From a checkpoint of a small CTC audio transcriber.
Model: mfcc input, norm layernorm, activation swiglu, layers 12.
Data: trained on read English sentences (LibriTTS-R), 73.7 epochs.
Rows from block 6 of a small CTC audio transcriber, named by matrix and row number. Rows with one number belong to one neuron. Each number is 50 + 10 x the weight over its row's rms, rounded and kept within 0 to 99. All counts start at 0. After the name is the row's rms in percent of the matrix's.
After each neuron's rows are labels from the 100 clips, of 14976, where the neuron reaches its largest size: "responds to" is what is common among them. Only what is clearly more common there than usual is listed. The data: read English sentences (LibriTTS-R).
# gate: MLP gate (model.blocks.6.mlp.gate.weight, 768x192), inputs 0-95
# fc1: MLP up (model.blocks.6.mlp.fc1.weight, 768x192), inputs 0-95
# fc2: MLP down (model.blocks.6.mlp.fc2.weight, 192x768, transposed), outputs 0-95

gate.323 092:51 49 50 50 52 50 33 52 51 33 51 64 46 42 66 50 51 50 50 60 55 52 51 50 68 17 62 53 50 54 51 41 49 50 50 48 50 55 50 41 50 66 50 45 50 49 51 80 81 45 50 56 50 50 50 51 62 52 36 50 41 49 50 50 50 36 50 50 48 43 51 50 18 50 51 50 47 44 50 22 49 50 42 52 64 50 50 50 50 56 49 35 50 47 47 47
fc1.323 096:50 54 50 70 49 38 52 46 50 54 51 50 50 51 47 48 53 50 51 16 40 48 47 50 52 50 48 42 52 46 51 54 50 52 51 69 50 47 50 49 52 50 50 89 51 50 45 50 48 50 47 48 50 45 46 16 48 50 52 49 64 80 50 45 51 50 18 40 44 62 50 52 51 49 49 49 49 57 54 50 51 52 48 61 50 46 50 46 52 49 32 50 51 79 56 52
fc2.323 092:51 50 55 50 61 62 47 50 50 00 50 52 50 49 52 48 59 52 45 46 38 50 45 23 90 51 50 47 49 46 50 56 53 58 49 49 59 56 51 48 50 50 49 44 49 50 55 49 51 51 50 49 49 51 51 50 50 50 50 46 36 51 52 35 50 62 50 55 50 50 56 59 52 55 52 41 43 50 50 03 51 50 50 50 51 45 50 50 57 28 49 48 50 06 52 48
responds to: the word "this"

gate.207 125:84 49 50 56 58 50 04 50 49 53 50 50 46 50 50 47 50 50 51 50 50 50 51 49 43 50 47 47 50 64 53 50 48 63 50 48 50 50 43 50 48 39 52 50 50 59 50 45 50 54 69 51 48 50 48 51 50 46 50 50 50 50 51 50 53 50 51 48 31 50 50 50 51 50 48 50 50 50 50 41 44 59 50 50 47 32 50 50 49 40 64 50 50 50 40 51
fc1.207 107:50 51 23 50 45 50 48 45 51 72 45 50 49 50 51 51 50 51 51 58 50 50 48 49 05 51 50 82 50 50 70 59 50 50 44 41 50 46 51 50 45 45 52 71 49 50 51 49 51 55 56 42 49 38 74 53 50 40 50 48 50 50 47 49 48 01 62 57 52 63 46 50 61 32 50 57 51 50 50 76 51 50 56 49 50 46 50 50 70 49 50 51 51 50 50 50
fc2.207 097:50 51 50 50 50 50 50 59 50 57 50 51 50 52 35 51 49 51 56 53 51 49 47 51 00 50 49 50 34 48 55 50 37 55 46 49 49 48 50 20 52 14 46 60 50 51 50 50 55 57 72 49 48 48 50 75 49 49 29 50 49 45 47 51 50 00 51 51 50 53 40 50 82 38 55 53 50 54 49 50 50 50 50 51 58 51 41 51 50 50 55 52 50 57 48 56
responds to: the word "she"

gate.73 098:50 49 49 51 39 49 79 50 49 66 50 54 55 51 50 49 50 31 49 50 53 50 50 50 50 50 49 50 50 50 48 52 59 51 50 38 52 37 50 24 50 74 51 49 49 50 54 51 64 51 46 50 50 50 47 50 46 51 50 52 48 48 44 52 48 49 50 50 50 50 50 52 51 50 50 52 44 50 51 48 49 50 50 50 19 50 50 50 51 49 50 50 51 62 51 49
fc1.73 108:48 48 49 50 52 44 50 62 51 50 49 50 70 49 48 51 50 51 50 48 56 52 46 44 52 46 51 50 54 50 49 50 76 23 45 50 50 50 50 49 51 50 50 49 50 51 51 50 47 60 51 50 50 52 40 64 33 45 23 50 50 50 50 53 51 50 50 37 53 48 50 50 63 51 50 26 48 35 50 51 78 50 50 51 50 53 49 56 49 48 50 50 50 53 53 49
fc2.73 096:51 48 50 50 58 81 52 57 57 48 51 47 49 50 50 51 50 50 49 49 50 49 50 54 49 50 49 54 49 48 52 50 07 51 68 85 55 65 50 50 49 50 50 50 50 48 49 50 45 50 60 50 49 34 50 41 50 49 49 47 50 51 64 50 47 50 41 43 48 55 51 51 63 40 53 51 45 51 50 52 45 63 50 53 50 50 81 50 50 49 56 47 51 54 51 45
responds to: voice: male

gate.161 083:51 49 45 49 50 50 52 50 53 46 55 29 49 48 54 45 49 51 45 52 57 48 58 65 63 50 50 50 53 50 50 50 50 46 66 48 57 54 51 36 44 50 50 43 51 57 29 54 46 50 49 49 43 49 46 52 55 50 61 49 46 58 47 50 50 52 46 56 47 45 50 43 51 51 49 50 50 51 51 23 48 53 50 50 50 44 51 42 52 50 48 50 53 50 50 49
fc1.161 097:50 47 42 52 49 60 49 27 44 48 47 53 77 50 52 33 50 10 24 51 85 46 50 46 41 46 72 50 52 78 51 50 48 50 46 46 50 44 50 44 54 50 75 47 50 48 48 50 51 51 53 47 47 46 50 50 50 50 48 48 30 30 58 51 50 53 53 48 65 50 50 47 53 61 49 68 50 57 46 49 49 47 49 50 49 50 51 50 34 50 51 40 50 50 29 50
fc2.161 099:48 49 50 50 49 50 52 17 32 50 46 51 41 48 51 52 50 47 29 50 51 50 52 00 50 65 51 50 50 47 50 52 48 52 51 50 49 50 50 50 39 65 50 50 50 43 50 51 34 50 65 49 50 50 50 52 54 58 53 50 47 50 49 52 52 57 26 47 49 50 42 48 50 50 36 49 45 54 47 50 50 42 49 50 47 50 50 50 48 32 78 50 51 50 51 46
responds to: voice: female

gate.504 116:54 59 52 48 09 80 43 52 46 50 48 50 50 57 57 48 51 50 50 49 51 49 52 50 50 56 50 56 51 52 54 55 09 50 23 50 50 44 48 50 53 50 50 56 50 36 50 50 49 48 49 49 50 55 53 50 61 50 49 50 51 49 43 50 50 49 52 50 53 50 50 50 50 50 52 48 51 50 50 47 68 50 51 42 49 49 50 50 58 50 49 50 50 50 44 49
fc1.504 108:32 51 49 49 50 49 52 50 50 60 34 49 52 49 50 50 50 49 50 55 46 99 48 47 51 48 50 49 50 52 50 50 50 57 50 00 51 51 61 50 48 48 50 50 50 50 51 42 50 66 49 49 50 37 52 50 22 50 51 51 49 51 50 51 49 50 48 49 50 50 50 50 40 54 40 65 34 50 52 50 49 52 50 54 53 45 50 50 50 51 49 49 50 52 53 59
fc2.504 094:84 51 50 43 50 51 51 50 50 51 50 59 49 50 75 40 47 51 50 50 50 19 49 50 52 50 47 51 48 52 51 70 48 49 39 51 50 48 31 50 50 39 51 59 49 50 48 48 40 48 50 52 55 50 55 50 50 47 50 50 50 63 50 54 69 50 50 50 53 55 50 53 53 42 50 47 60 53 50 49 66 50 46 27 50 50 29 50 61 50 51 50 50 45 48 41
responds to: voice: male

gate.17 120:49 50 43 50 50 50 27 52 59 37 57 50 51 49 48 64 50 50 50 14 65 51 49 48 50 49 51 49 37 50 34 74 51 50 53 46 50 20 52 50 62 56 54 89 50 60 50 50 47 51 33 50 47 50 66 52 43 48 51 30 55 49 50 32 53 51 50 50 40 50 49 50 53 50 68 44 65 50 50 50 90 51 50 50 50 32 35 52 51 50 66 50 57 50 50 49
fc1.17 111:49 91 51 48 56 51 50 49 54 50 47 50 47 50 50 29 49 50 50 55 50 51 50 50 50 50 46 50 50 54 50 50 50 50 35 50 50 50 54 70 48 49 51 49 50 52 49 51 69 30 49 45 56 47 50 50 52 47 59 72 48 50 50 51 51 58 48 50 60 49 50 49 37 53 54 60 50 61 49 49 46 50 55 49 33 49 50 51 45 40 52 50 49 49 49 53
fc2.17 115:53 50 50 51 18 50 50 48 51 47 49 51 50 52 56 51 51 48 50 39 52 50 50 54 57 50 50 50 49 49 50 50 50 49 51 52 50 52 51 50 52 66 69 57 50 49 48 50 50 50 49 57 50 50 99 49 50 50 48 50 50 51 50 29 50 46 60 51 29 50 50 45 50 00 66 50 57 50 50 48 72 50 50 48 62 50 21 60 51 51 50 49 49 50 51 50
responds to: the word "i"

gate.360 092:43 50 50 50 50 51 50 62 39 52 50 35 51 53 51 53 51 38 49 50 47 49 50 49 39 38 50 50 36 38 50 52 50 57 51 50 50 50 50 52 51 52 53 36 50 58 50 49 32 50 44 48 55 35 49 50 48 50 50 53 51 57 50 42 51 57 48 48 50 52 49 60 50 47 50 58 50 48 49 48 39 50 50 37 50 50 38 52 50 41 49 50 24 99 52 51
fc1.360 104:49 77 50 69 49 50 50 50 42 50 50 50 52 16 62 50 51 62 48 56 50 50 50 48 50 49 51 50 99 52 53 50 29 49 56 46 51 13 67 50 54 44 50 51 50 51 49 50 49 56 49 18 47 49 49 50 49 72 43 50 49 47 49 50 33 46 51 49 58 48 50 51 50 48 56 49 07 50 50 49 50 48 48 50 57 56 51 50 52 36 48 51 49 50 50 06
fc2.360 107:55 56 49 50 49 43 52 39 50 51 50 48 53 52 50 50 55 99 50 50 47 55 49 43 50 49 49 64 50 71 50 51 51 49 63 51 43 49 36 50 53 50 50 51 49 54 52 47 51 51 52 50 50 49 50 50 50 50 50 48 59 52 50 50 34 46 50 50 57 51 50 49 86 50 72 49 36 55 47 50 51 65 50 53 32 50 58 54 46 39 50 55 53 48 46 50
responds to: voice: male

gate.533 099:49 49 51 52 50 41 27 50 50 49 50 50 50 45 59 50 50 51 49 48 50 75 50 50 56 41 47 50 81 50 34 50 52 48 41 50 42 52 44 49 52 49 49 92 55 50 49 50 56 53 50 53 50 56 50 49 50 58 50 48 50 52 53 63 50 51 85 51 50 46 54 41 50 93 50 49 51 44 50 37 49 50 49 50 46 50 71 53 50 49 49 49 51 44 48 50
fc1.533 097:50 54 49 37 29 50 45 44 50 39 50 89 50 55 50 68 50 51 44 50 78 49 50 51 66 50 47 49 50 47 54 50 49 46 48 50 42 49 50 31 60 50 50 50 50 50 45 62 50 51 45 99 51 50 47 50 50 49 50 44 00 48 50 49 49 50 60 51 51 52 50 49 50 51 51 49 52 67 51 50 50 28 44 48 50 51 50 39 65 49 51 49 46 51 53 50
fc2.533 107:53 49 34 27 51 50 64 50 62 63 52 50 47 50 49 50 50 49 84 53 50 51 34 54 29 51 50 70 19 54 50 50 50 50 47 52 50 52 62 54 52 50 49 26 54 44 50 50 52 51 50 13 54 50 51 50 50 50 50 57 50 50 50 50 52 51 50 53 50 50 50 50 76 49 49 50 52 44 50 60 49 50 53 48 49 50 22 99 49 50 64 50 41 50 51 51
responds to: voice: female

gate.652 076:51 50 50 53 50 50 51 44 48 28 52 18 49 45 39 52 50 59 49 59 50 49 50 50 60 49 50 46 45 51 50 45 58 50 40 44 49 50 49 50 47 54 56 48 50 99 49 60 50 50 86 55 38 49 46 54 50 57 52 46 50 53 49 50 51 51 50 39 50 50 65 49 50 50 50 53 52 36 50 49 50 22 49 48 50 48 50 50 53 48 50 46 56 21 47 28
fc1.652 086:51 59 53 48 38 50 50 49 49 50 50 46 41 50 51 06 33 21 50 51 60 52 49 83 50 53 53 61 50 51 50 49 52 62 43 52 56 34 49 51 51 51 49 50 51 50 30 48 50 50 52 58 55 52 60 62 51 44 25 46 25 47 38 51 50 51 48 51 53 50 50 46 50 50 50 36 51 53 50 77 44 49 51 46 54 37 46 50 48 50 50 49 42 39 50 51
fc2.652 090:50 39 51 50 50 41 60 51 83 44 54 59 83 66 00 49 61 50 49 50 49 49 48 46 30 51 50 54 50 47 47 49 51 51 50 49 49 50 51 55 48 51 47 47 51 50 51 60 50 50 50 75 50 50 50 50 52 45 50 51 50 50 58 52 53 53 51 51 48 53 41 50 99 46 49 43 50 48 50 50 52 48 58 48 40 45 54 51 29 52 59 52 45 49 44 50
responds to: voice: female

gate.340 113:50 00 50 39 50 25 50 50 50 43 50 49 50 51 17 51 50 68 49 27 50 50 53 50 53 50 70 52 51 50 50 48 50 50 48 50 50 50 50 50 49 41 41 50 51 61 50 51 50 50 30 50 53 50 49 50 60 50 47 50 30 50 47 50 71 51 50 49 36 98 51 50 51 50 50 50 72 51 50 49 49 50 49 65 90 46 50 44 52 51 51 49 50 50 50 50
fc1.340 114:49 50 25 52 84 50 59 46 50 99 52 50 52 50 32 36 50 47 50 44 53 50 33 51 49 51 66 50 50 49 50 50 50 51 50 50 50 69 57 50 62 48 50 50 50 50 50 79 53 50 20 45 50 48 50 50 49 51 50 56 50 50 50 50 49 55 43 50 49 52 50 49 50 50 50 50 47 52 52 29 54 62 45 52 55 50 49 48 50 58 50 50 33 50 55 48
fc2.340 110:50 47 64 36 52 50 45 51 49 37 50 95 46 32 38 44 53 66 44 49 49 52 53 54 83 48 47 51 51 49 50 49 51 52 51 51 50 47 50 54 44 22 43 50 50 84 50 50 50 33 48 51 50 50 51 50 56 52 49 50 07 49 49 50 50 50 50 46 49 54 52 51 55 50 50 51 50 50 50 49 51 43 50 78 57 50 61 51 52 49 50 56 51 50 75 48
responds to: the word "that"

gate.459 132:54 50 50 50 50 50 50 51 49 50 24 48 53 49 50 50 47 99 51 51 50 47 51 51 50 48 50 48 51 51 50 52 32 45 51 50 48 49 50 00 51 39 50 50 58 50 46 67 50 52 60 50 53 49 50 50 51 53 50 50 43 50 45 49 50 50 43 50 50 50 57 44 54 50 50 50 62 49 49 50 39 41 50 41 47 50 24 50 50 50 50 58 50 50 53 49
fc1.459 099:48 03 24 51 49 50 24 50 51 50 89 43 38 49 50 48 51 50 32 48 50 48 50 22 48 50 58 50 26 55 48 41 51 50 50 50 55 52 61 49 45 58 39 49 50 35 63 50 50 29 51 42 39 54 51 36 49 39 58 70 95 51 50 53 50 51 50 52 46 50 50 51 54 50 50 54 50 50 50 50 70 52 50 57 56 47 51 48 50 46 49 50 51 55 51 51
fc2.459 112:50 68 48 48 50 50 50 49 50 45 17 51 50 50 50 49 43 90 50 51 49 46 53 51 51 51 49 49 50 50 57 64 50 48 50 48 51 50 49 00 51 49 48 48 48 50 37 75 59 64 64 51 50 49 51 57 50 50 50 43 45 50 49 50 50 51 50 50 48 49 61 49 51 50 52 63 58 50 50 50 50 49 50 48 36 50 30 50 52 53 49 49 50 37 49 50
responds to: voice: female

gate.253 089:50 50 60 51 48 50 49 51 45 49 50 52 29 51 61 47 52 55 48 32 50 49 29 57 49 48 50 64 53 33 52 50 51 49 49 54 36 50 49 45 27 50 50 49 47 37 58 62 50 45 55 51 52 83 81 43 50 50 50 50 50 50 51 39 50 51 47 51 56 51 71 50 61 50 52 67 52 51 43 54 47 50 47 50 51 60 50 60 50 50 50 53 37 37 57 52
fc1.253 104:51 50 50 50 59 50 51 49 30 49 50 43 26 47 50 36 51 50 65 51 61 51 51 50 46 57 49 51 47 50 57 39 51 59 29 46 50 51 50 31 55 50 50 51 49 55 51 49 50 49 68 53 47 47 49 49 44 50 59 50 53 56 34 74 56 50 51 51 50 46 50 55 44 47 50 50 51 38 52 49 48 47 49 50 36 60 50 49 53 55 50 16 52 50 45 50
fc2.253 103:47 34 60 99 51 44 51 50 49 52 59 40 50 63 44 31 50 08 50 50 50 49 64 37 50 55 49 57 51 51 54 46 49 50 51 79 50 51 50 50 50 50 51 53 50 55 51 41 50 49 49 49 08 50 49 44 49 49 50 49 48 50 50 52 53 50 50 48 50 53 50 50 50 36 52 48 50 51 51 50 47 50 56 50 49 35 52 50 54 52 50 29 55 50 41 23
responds to: voice: female

gate.685 092:66 46 49 48 37 56 51 37 50 52 40 50 57 50 50 50 50 53 44 50 49 52 47 50 56 51 18 47 74 50 51 57 51 51 48 52 49 47 54 53 50 50 53 60 50 52 50 60 50 50 51 50 23 53 43 42 50 85 54 51 49 50 49 50 78 47 65 50 50 49 49 45 54 85 49 50 51 55 53 44 50 33 53 99 50 50 33 55 51 50 50 51 50 45 50 79
fc1.685 106:49 71 49 50 50 51 50 49 49 55 52 50 52 50 50 49 51 48 50 50 46 51 50 50 50 50 50 51 79 52 42 66 50 44 50 50 50 50 53 36 70 50 54 47 51 48 31 45 50 45 50 44 51 50 54 50 45 50 51 52 50 50 57 51 50 47 49 50 50 00 51 50 56 52 48 50 47 51 50 04 34 50 55 50 50 50 51 50 50 50 56 48 50 49 55 50
fc2.685 101:49 51 29 38 45 75 18 50 52 50 55 52 51 50 49 51 50 49 58 50 49 52 49 44 50 26 50 30 42 22 45 49 49 50 58 51 54 50 44 50 51 54 52 53 50 52 50 50 47 51 50 30 55 47 54 51 51 50 30 50 50 24 50 51 66 50 52 54 50 45 85 50 50 49 50 51 50 49 50 50 50 49 50 50 50 51 51 44 52 50 48 57 41 51 54 50
responds to: voice: female

gate.390 105:51 50 38 50 50 49 39 44 62 55 34 49 51 50 39 02 60 50 50 65 50 38 38 50 50 20 50 42 51 55 49 51 49 46 74 51 50 53 51 50 29 50 50 57 49 48 50 50 56 50 49 37 19 50 51 53 49 21 50 50 58 50 50 50 49 51 49 50 50 32 50 50 50 56 31 70 48 54 49 36 50 50 48 50 50 50 48 50 50 50 49 54 45 26 56 48
fc1.390 112:54 51 43 49 49 37 56 51 47 49 35 50 61 45 52 50 52 37 65 56 54 49 50 51 54 43 53 50 71 50 49 50 50 50 50 09 50 55 50 50 51 51 66 51 51 50 50 49 50 51 50 47 51 58 50 61 10 75 50 50 57 47 50 52 40 50 67 49 50 50 51 49 50 50 38 48 50 59 51 50 51 70 49 49 52 55 49 54 38 50 50 50 48 51 50 50
fc2.390 119:50 48 48 53 55 49 50 49 34 49 50 49 50 43 57 51 50 04 89 48 50 48 56 51 60 51 54 51 50 50 51 62 50 46 50 32 49 52 51 47 50 77 50 52 51 49 54 50 52 76 52 32 88 47 52 60 41 62 51 69 71 52 50 49 49 51 50 50 50 49 49 49 47 50 51 49 51 47 50 50 67 52 48 50 51 49 49 50 49 50 49 48 50 52 45 50
responds to: the word "your"

gate.731 085:39 85 49 51 33 54 71 35 50 54 52 49 50 53 48 49 60 50 46 54 51 42 50 49 49 49 56 51 48 51 47 51 46 49 56 58 51 50 75 55 50 50 51 49 51 50 48 50 52 49 48 50 51 42 49 41 49 50 52 60 51 49 48 54 44 59 39 43 50 61 49 51 50 51 51 49 50 44 48 50 48 47 50 51 50 50 40 47 49 46 51 50 13 44 65 42
fc1.731 095:48 52 52 54 50 49 50 15 52 51 67 27 52 63 16 50 18 46 50 49 48 53 48 50 50 52 53 34 50 49 51 50 51 50 92 55 51 49 51 54 49 50 70 50 51 50 37 50 50 86 50 62 49 27 50 50 38 50 50 95 50 50 50 50 48 50 47 49 33 53 49 49 52 54 50 50 27 51 50 15 45 31 38 49 51 53 50 50 48 59 49 50 50 50 32 60
fc2.731 100:50 50 49 51 47 51 47 59 50 49 51 50 61 63 50 41 47 04 70 51 49 50 55 42 49 22 57 46 50 50 50 46 51 53 50 50 82 52 54 43 50 53 51 51 52 49 31 51 57 82 46 50 55 50 54 57 50 49 50 49 39 50 51 50 33 50 50 50 50 45 49 50 52 49 49 50 42 50 51 50 50 50 48 46 57 48 51 46 50 58 50 51 51 59 35 50
responds to: the word "me"

gate.58 085:45 17 50 54 50 49 50 50 51 50 50 54 71 55 48 32 55 52 40 52 50 50 54 54 50 47 48 43 14 50 51 70 50 26 71 49 52 65 73 50 49 48 50 49 51 52 50 61 50 57 45 50 51 64 49 51 65 45 49 44 50 50 35 50 50 50 50 49 45 50 45 50 50 52 63 48 49 50 51 48 50 50 43 50 66 42 47 15 33 50 48 73 50 50 40 49
fc1.58 104:50 47 43 50 39 50 46 49 72 50 79 51 51 51 48 50 52 37 48 50 36 43 48 50 45 49 50 50 49 50 50 52 51 51 50 61 57 56 64 99 51 50 50 47 50 52 41 52 50 51 50 24 56 50 50 44 46 49 50 50 66 50 23 50 50 50 47 57 44 52 47 53 49 50 49 49 50 49 50 50 50 50 44 51 51 44 50 50 50 49 50 54 48 49 18 53
fc2.58 105:50 49 50 48 42 49 50 50 62 58 57 51 95 50 49 50 52 50 51 72 45 33 56 48 51 50 50 50 27 49 47 47 49 51 46 47 50 59 53 53 60 50 44 51 50 50 49 48 50 49 50 50 52 51 50 49 52 49 50 50 50 50 44 51 50 57 45 50 52 51 42 49 48 60 46 49 48 17 50 50 50 49 43 50 65 54 52 50 50 51 50 59 68 48 00 91
responds to: the word "she"

gate.435 111:41 51 50 67 43 50 24 19 50 50 50 52 52 48 42 50 49 61 49 32 57 50 53 43 50 52 50 63 50 48 50 54 50 49 50 51 36 50 99 53 47 50 38 51 50 50 50 71 54 50 51 55 53 52 48 54 47 49 48 49 49 50 48 00 55 52 50 64 49 51 51 50 58 51 50 48 51 49 50 50 50 69 52 50 50 27 49 50 48 50 50 51 50 50 52 45
fc1.435 122:56 50 50 52 50 50 49 50 50 51 52 56 50 53 50 55 50 50 50 50 51 48 65 50 50 50 49 50 53 50 91 50 52 34 53 56 50 44 53 50 49 34 50 49 49 56 50 50 49 50 52 49 49 50 50 51 50 63 50 50 50 50 50 50 56 49 50 51 47 42 44 51 50 46 50 50 50 49 50 49 48 52 51 50 55 51 58 50 49 48 50 50 50 51 50 34
fc2.435 110:51 51 50 41 49 51 50 52 50 49 42 49 50 44 57 41 49 50 52 44 50 48 45 49 50 51 51 52 50 54 50 50 51 49 50 50 50 52 52 50 52 46 50 93 51 53 50 53 45 38 73 47 81 54 49 69 43 48 27 40 51 50 55 46 72 43 52 50 50 50 46 48 50 52 53 50 53 51 50 52 50 68 68 44 51 46 51 47 25 50 50 46 51 50 50 49
responds to: the word "she"

gate.603 092:55 50 51 50 50 50 50 50 20 31 42 50 50 92 47 50 50 51 48 50 50 51 50 62 40 50 50 50 50 47 47 54 53 51 50 49 40 55 49 50 58 55 50 37 52 50 49 74 51 50 48 50 52 51 49 05 49 51 50 49 64 50 80 40 52 27 50 51 48 45 53 49 00 48 45 49 52 50 52 52 48 53 51 51 50 48 44 50 47 04 50 50 50 53 50 55
fc1.603 101:49 42 62 70 53 50 50 55 52 49 49 51 50 52 49 50 51 95 50 52 40 45 51 48 66 48 48 50 47 29 49 50 50 36 46 50 53 72 50 49 50 49 50 50 51 49 50 39 50 51 59 65 50 77 53 50 61 42 50 51 50 37 50 50 27 55 71 44 52 51 46 50 88 37 58 52 49 57 50 44 50 52 48 76 49 49 49 39 45 51 52 50 50 55 50 20
fc2.603 109:50 50 21 62 50 50 50 50 56 50 53 43 50 42 51 67 49 51 50 76 55 00 42 45 49 50 49 49 49 50 51 51 51 52 50 52 48 52 50 52 49 50 49 50 50 49 31 37 54 50 50 50 39 47 54 77 45 49 50 53 50 54 50 49 38 50 53 53 49 50 50 47 90 49 50 50 53 49 51 52 53 48 29 36 49 50 53 51 47 85 50 49 49 41 50 50
responds to: voice: male

gate.64 105:50 50 48 50 50 53 51 59 50 50 49 50 49 51 54 49 31 49 50 51 50 51 50 50 49 46 47 54 39 47 50 50 50 48 50 49 50 50 48 50 01 50 50 84 50 51 51 16 50 51 58 53 49 49 50 50 65 46 52 50 50 57 45 49 50 50 48 76 49 50 50 52 50 50 48 50 50 50 51 24 39 50 50 52 49 94 50 50 47 26 40 75 50 50 55 50
fc1.64 102:38 99 54 50 51 44 50 50 48 52 50 50 64 50 49 51 51 50 47 31 35 33 47 51 49 53 43 50 50 50 59 57 47 49 56 70 52 48 52 52 50 49 50 48 49 52 49 49 50 51 48 50 48 50 50 24 57 50 50 50 49 47 64 48 50 50 50 51 50 66 50 50 51 35 50 80 92 50 51 50 52 50 50 55 55 50 50 50 56 60 54 51 53 55 50 53
fc2.64 106:50 49 51 41 50 56 50 48 50 50 30 50 45 50 50 50 50 50 52 48 50 50 43 51 50 51 50 50 47 53 50 66 57 50 51 80 51 47 53 49 22 49 49 50 50 70 54 50 50 40 50 47 51 50 54 50 50 50 49 67 38 50 50 46 49 50 48 45 43 50 50 51 50 54 50 50 50 26 55 37 49 67 51 50 79 50 50 52 51 50 51 63 50 58 49 49
responds to: the word "the"

gate.341 108:50 50 30 49 50 48 52 49 51 49 48 49 54 50 54 66 83 14 53 45 50 49 49 48 16 98 53 28 69 50 36 51 50 53 52 62 50 50 68 51 63 58 55 48 51 59 50 47 48 49 45 56 49 46 48 48 26 51 50 77 57 48 44 50 50 46 41 48 44 50 51 50 52 48 50 45 48 50 50 76 69 50 50 50 52 51 47 48 43 55 52 56 36 50 59 60
fc1.341 124:50 51 36 50 50 50 50 50 49 58 49 50 50 49 50 51 48 51 50 50 50 50 34 49 50 57 50 31 53 50 50 55 51 50 83 48 49 52 50 48 50 50 49 50 50 50 50 52 49 48 50 51 50 50 33 51 50 53 50 51 86 51 42 50 51 50 48 50 44 22 50 50 46 50 48 48 91 50 51 50 43 45 50 49 54 50 39 53 50 50 49 49 51 50 68 51
fc2.341 102:58 49 47 53 51 46 50 50 47 51 52 50 50 50 49 98 54 46 51 49 58 54 50 29 34 52 50 15 63 49 51 52 49 50 54 50 45 45 54 48 55 50 48 51 51 50 50 50 51 49 49 53 50 50 52 54 50 63 13 50 49 46 50 52 66 38 50 51 50 50 49 49 54 49 13 19 50 55 50 51 49 46 50 43 25 56 33 50 49 51 51 37 50 52 54 65
responds to: voice: male

gate.471 130:50 41 48 50 49 57 29 49 67 50 85 51 49 65 49 51 50 50 24 50 48 52 50 50 00 50 64 49 51 53 47 50 49 50 53 50 26 50 50 51 57 45 51 50 46 62 59 49 55 50 49 54 11 49 42 45 48 48 82 46 65 68 50 53 52 50 62 50 50 52 47 50 23 50 60 55 49 51 50 50 50 49 31 51 50 50 39 50 50 52 53 50 51 42 50 44
fc1.471 099:50 48 56 50 58 50 51 51 51 43 46 49 51 50 51 44 49 53 49 50 52 21 17 50 50 81 50 60 40 43 51 50 50 54 50 51 50 50 46 50 39 50 59 49 50 53 50 16 52 53 50 50 56 51 52 50 50 45 48 17 49 50 49 00 50 46 50 50 52 50 50 50 50 48 50 50 85 45 49 49 55 57 50 50 48 50 50 50 50 48 50 45 50 50 50 50
fc2.471 102:48 53 49 50 63 49 50 50 50 43 00 49 53 48 50 16 46 53 52 42 50 21 48 50 51 50 50 50 50 50 50 51 50 65 52 49 51 37 50 50 33 59 67 49 50 50 49 48 53 51 50 52 53 44 49 49 51 50 37 30 50 45 50 48 50 48 50 46 50 50 51 49 50 51 50 50 56 52 49 52 52 51 50 67 50 50 50 56 50 27 47 52 50 50 44 50
responds to: the word "i"

gate.284 124:50 43 73 48 50 52 50 50 25 49 50 50 41 48 48 50 29 50 51 50 49 50 51 34 50 50 32 53 51 57 50 51 46 48 47 59 48 24 51 46 50 51 50 52 48 53 50 45 50 59 50 74 50 18 50 49 99 50 35 51 50 51 50 49 50 34 50 50 50 50 50 50 50 50 62 50 23 52 50 50 50 45 50 22 49 52 51 46 00 56 49 51 50 51 50 51
fc1.284 098:50 51 51 50 51 55 50 50 50 50 51 41 49 51 50 45 48 50 48 50 50 53 50 33 11 54 53 49 50 50 55 49 50 50 51 50 50 51 50 50 44 46 49 52 51 48 50 01 50 50 50 50 42 50 49 50 67 49 48 53 49 49 50 50 75 50 49 59 50 49 48 52 40 50 57 67 50 89 49 50 43 49 43 45 50 50 50 50 48 33 51 46 00 50 62 51
fc2.284 101:49 50 63 50 52 59 47 50 43 50 54 55 32 36 49 51 50 49 47 50 50 50 54 50 50 63 50 50 51 56 58 49 49 49 48 50 40 21 51 23 50 50 53 50 43 72 50 50 49 76 53 85 50 45 56 54 52 46 43 50 50 50 45 56 50 28 49 50 50 50 50 50 51 57 51 42 01 50 50 54 51 24 50 49 50 51 50 50 35 63 19 53 53 52 49 50
responds to: the word "with"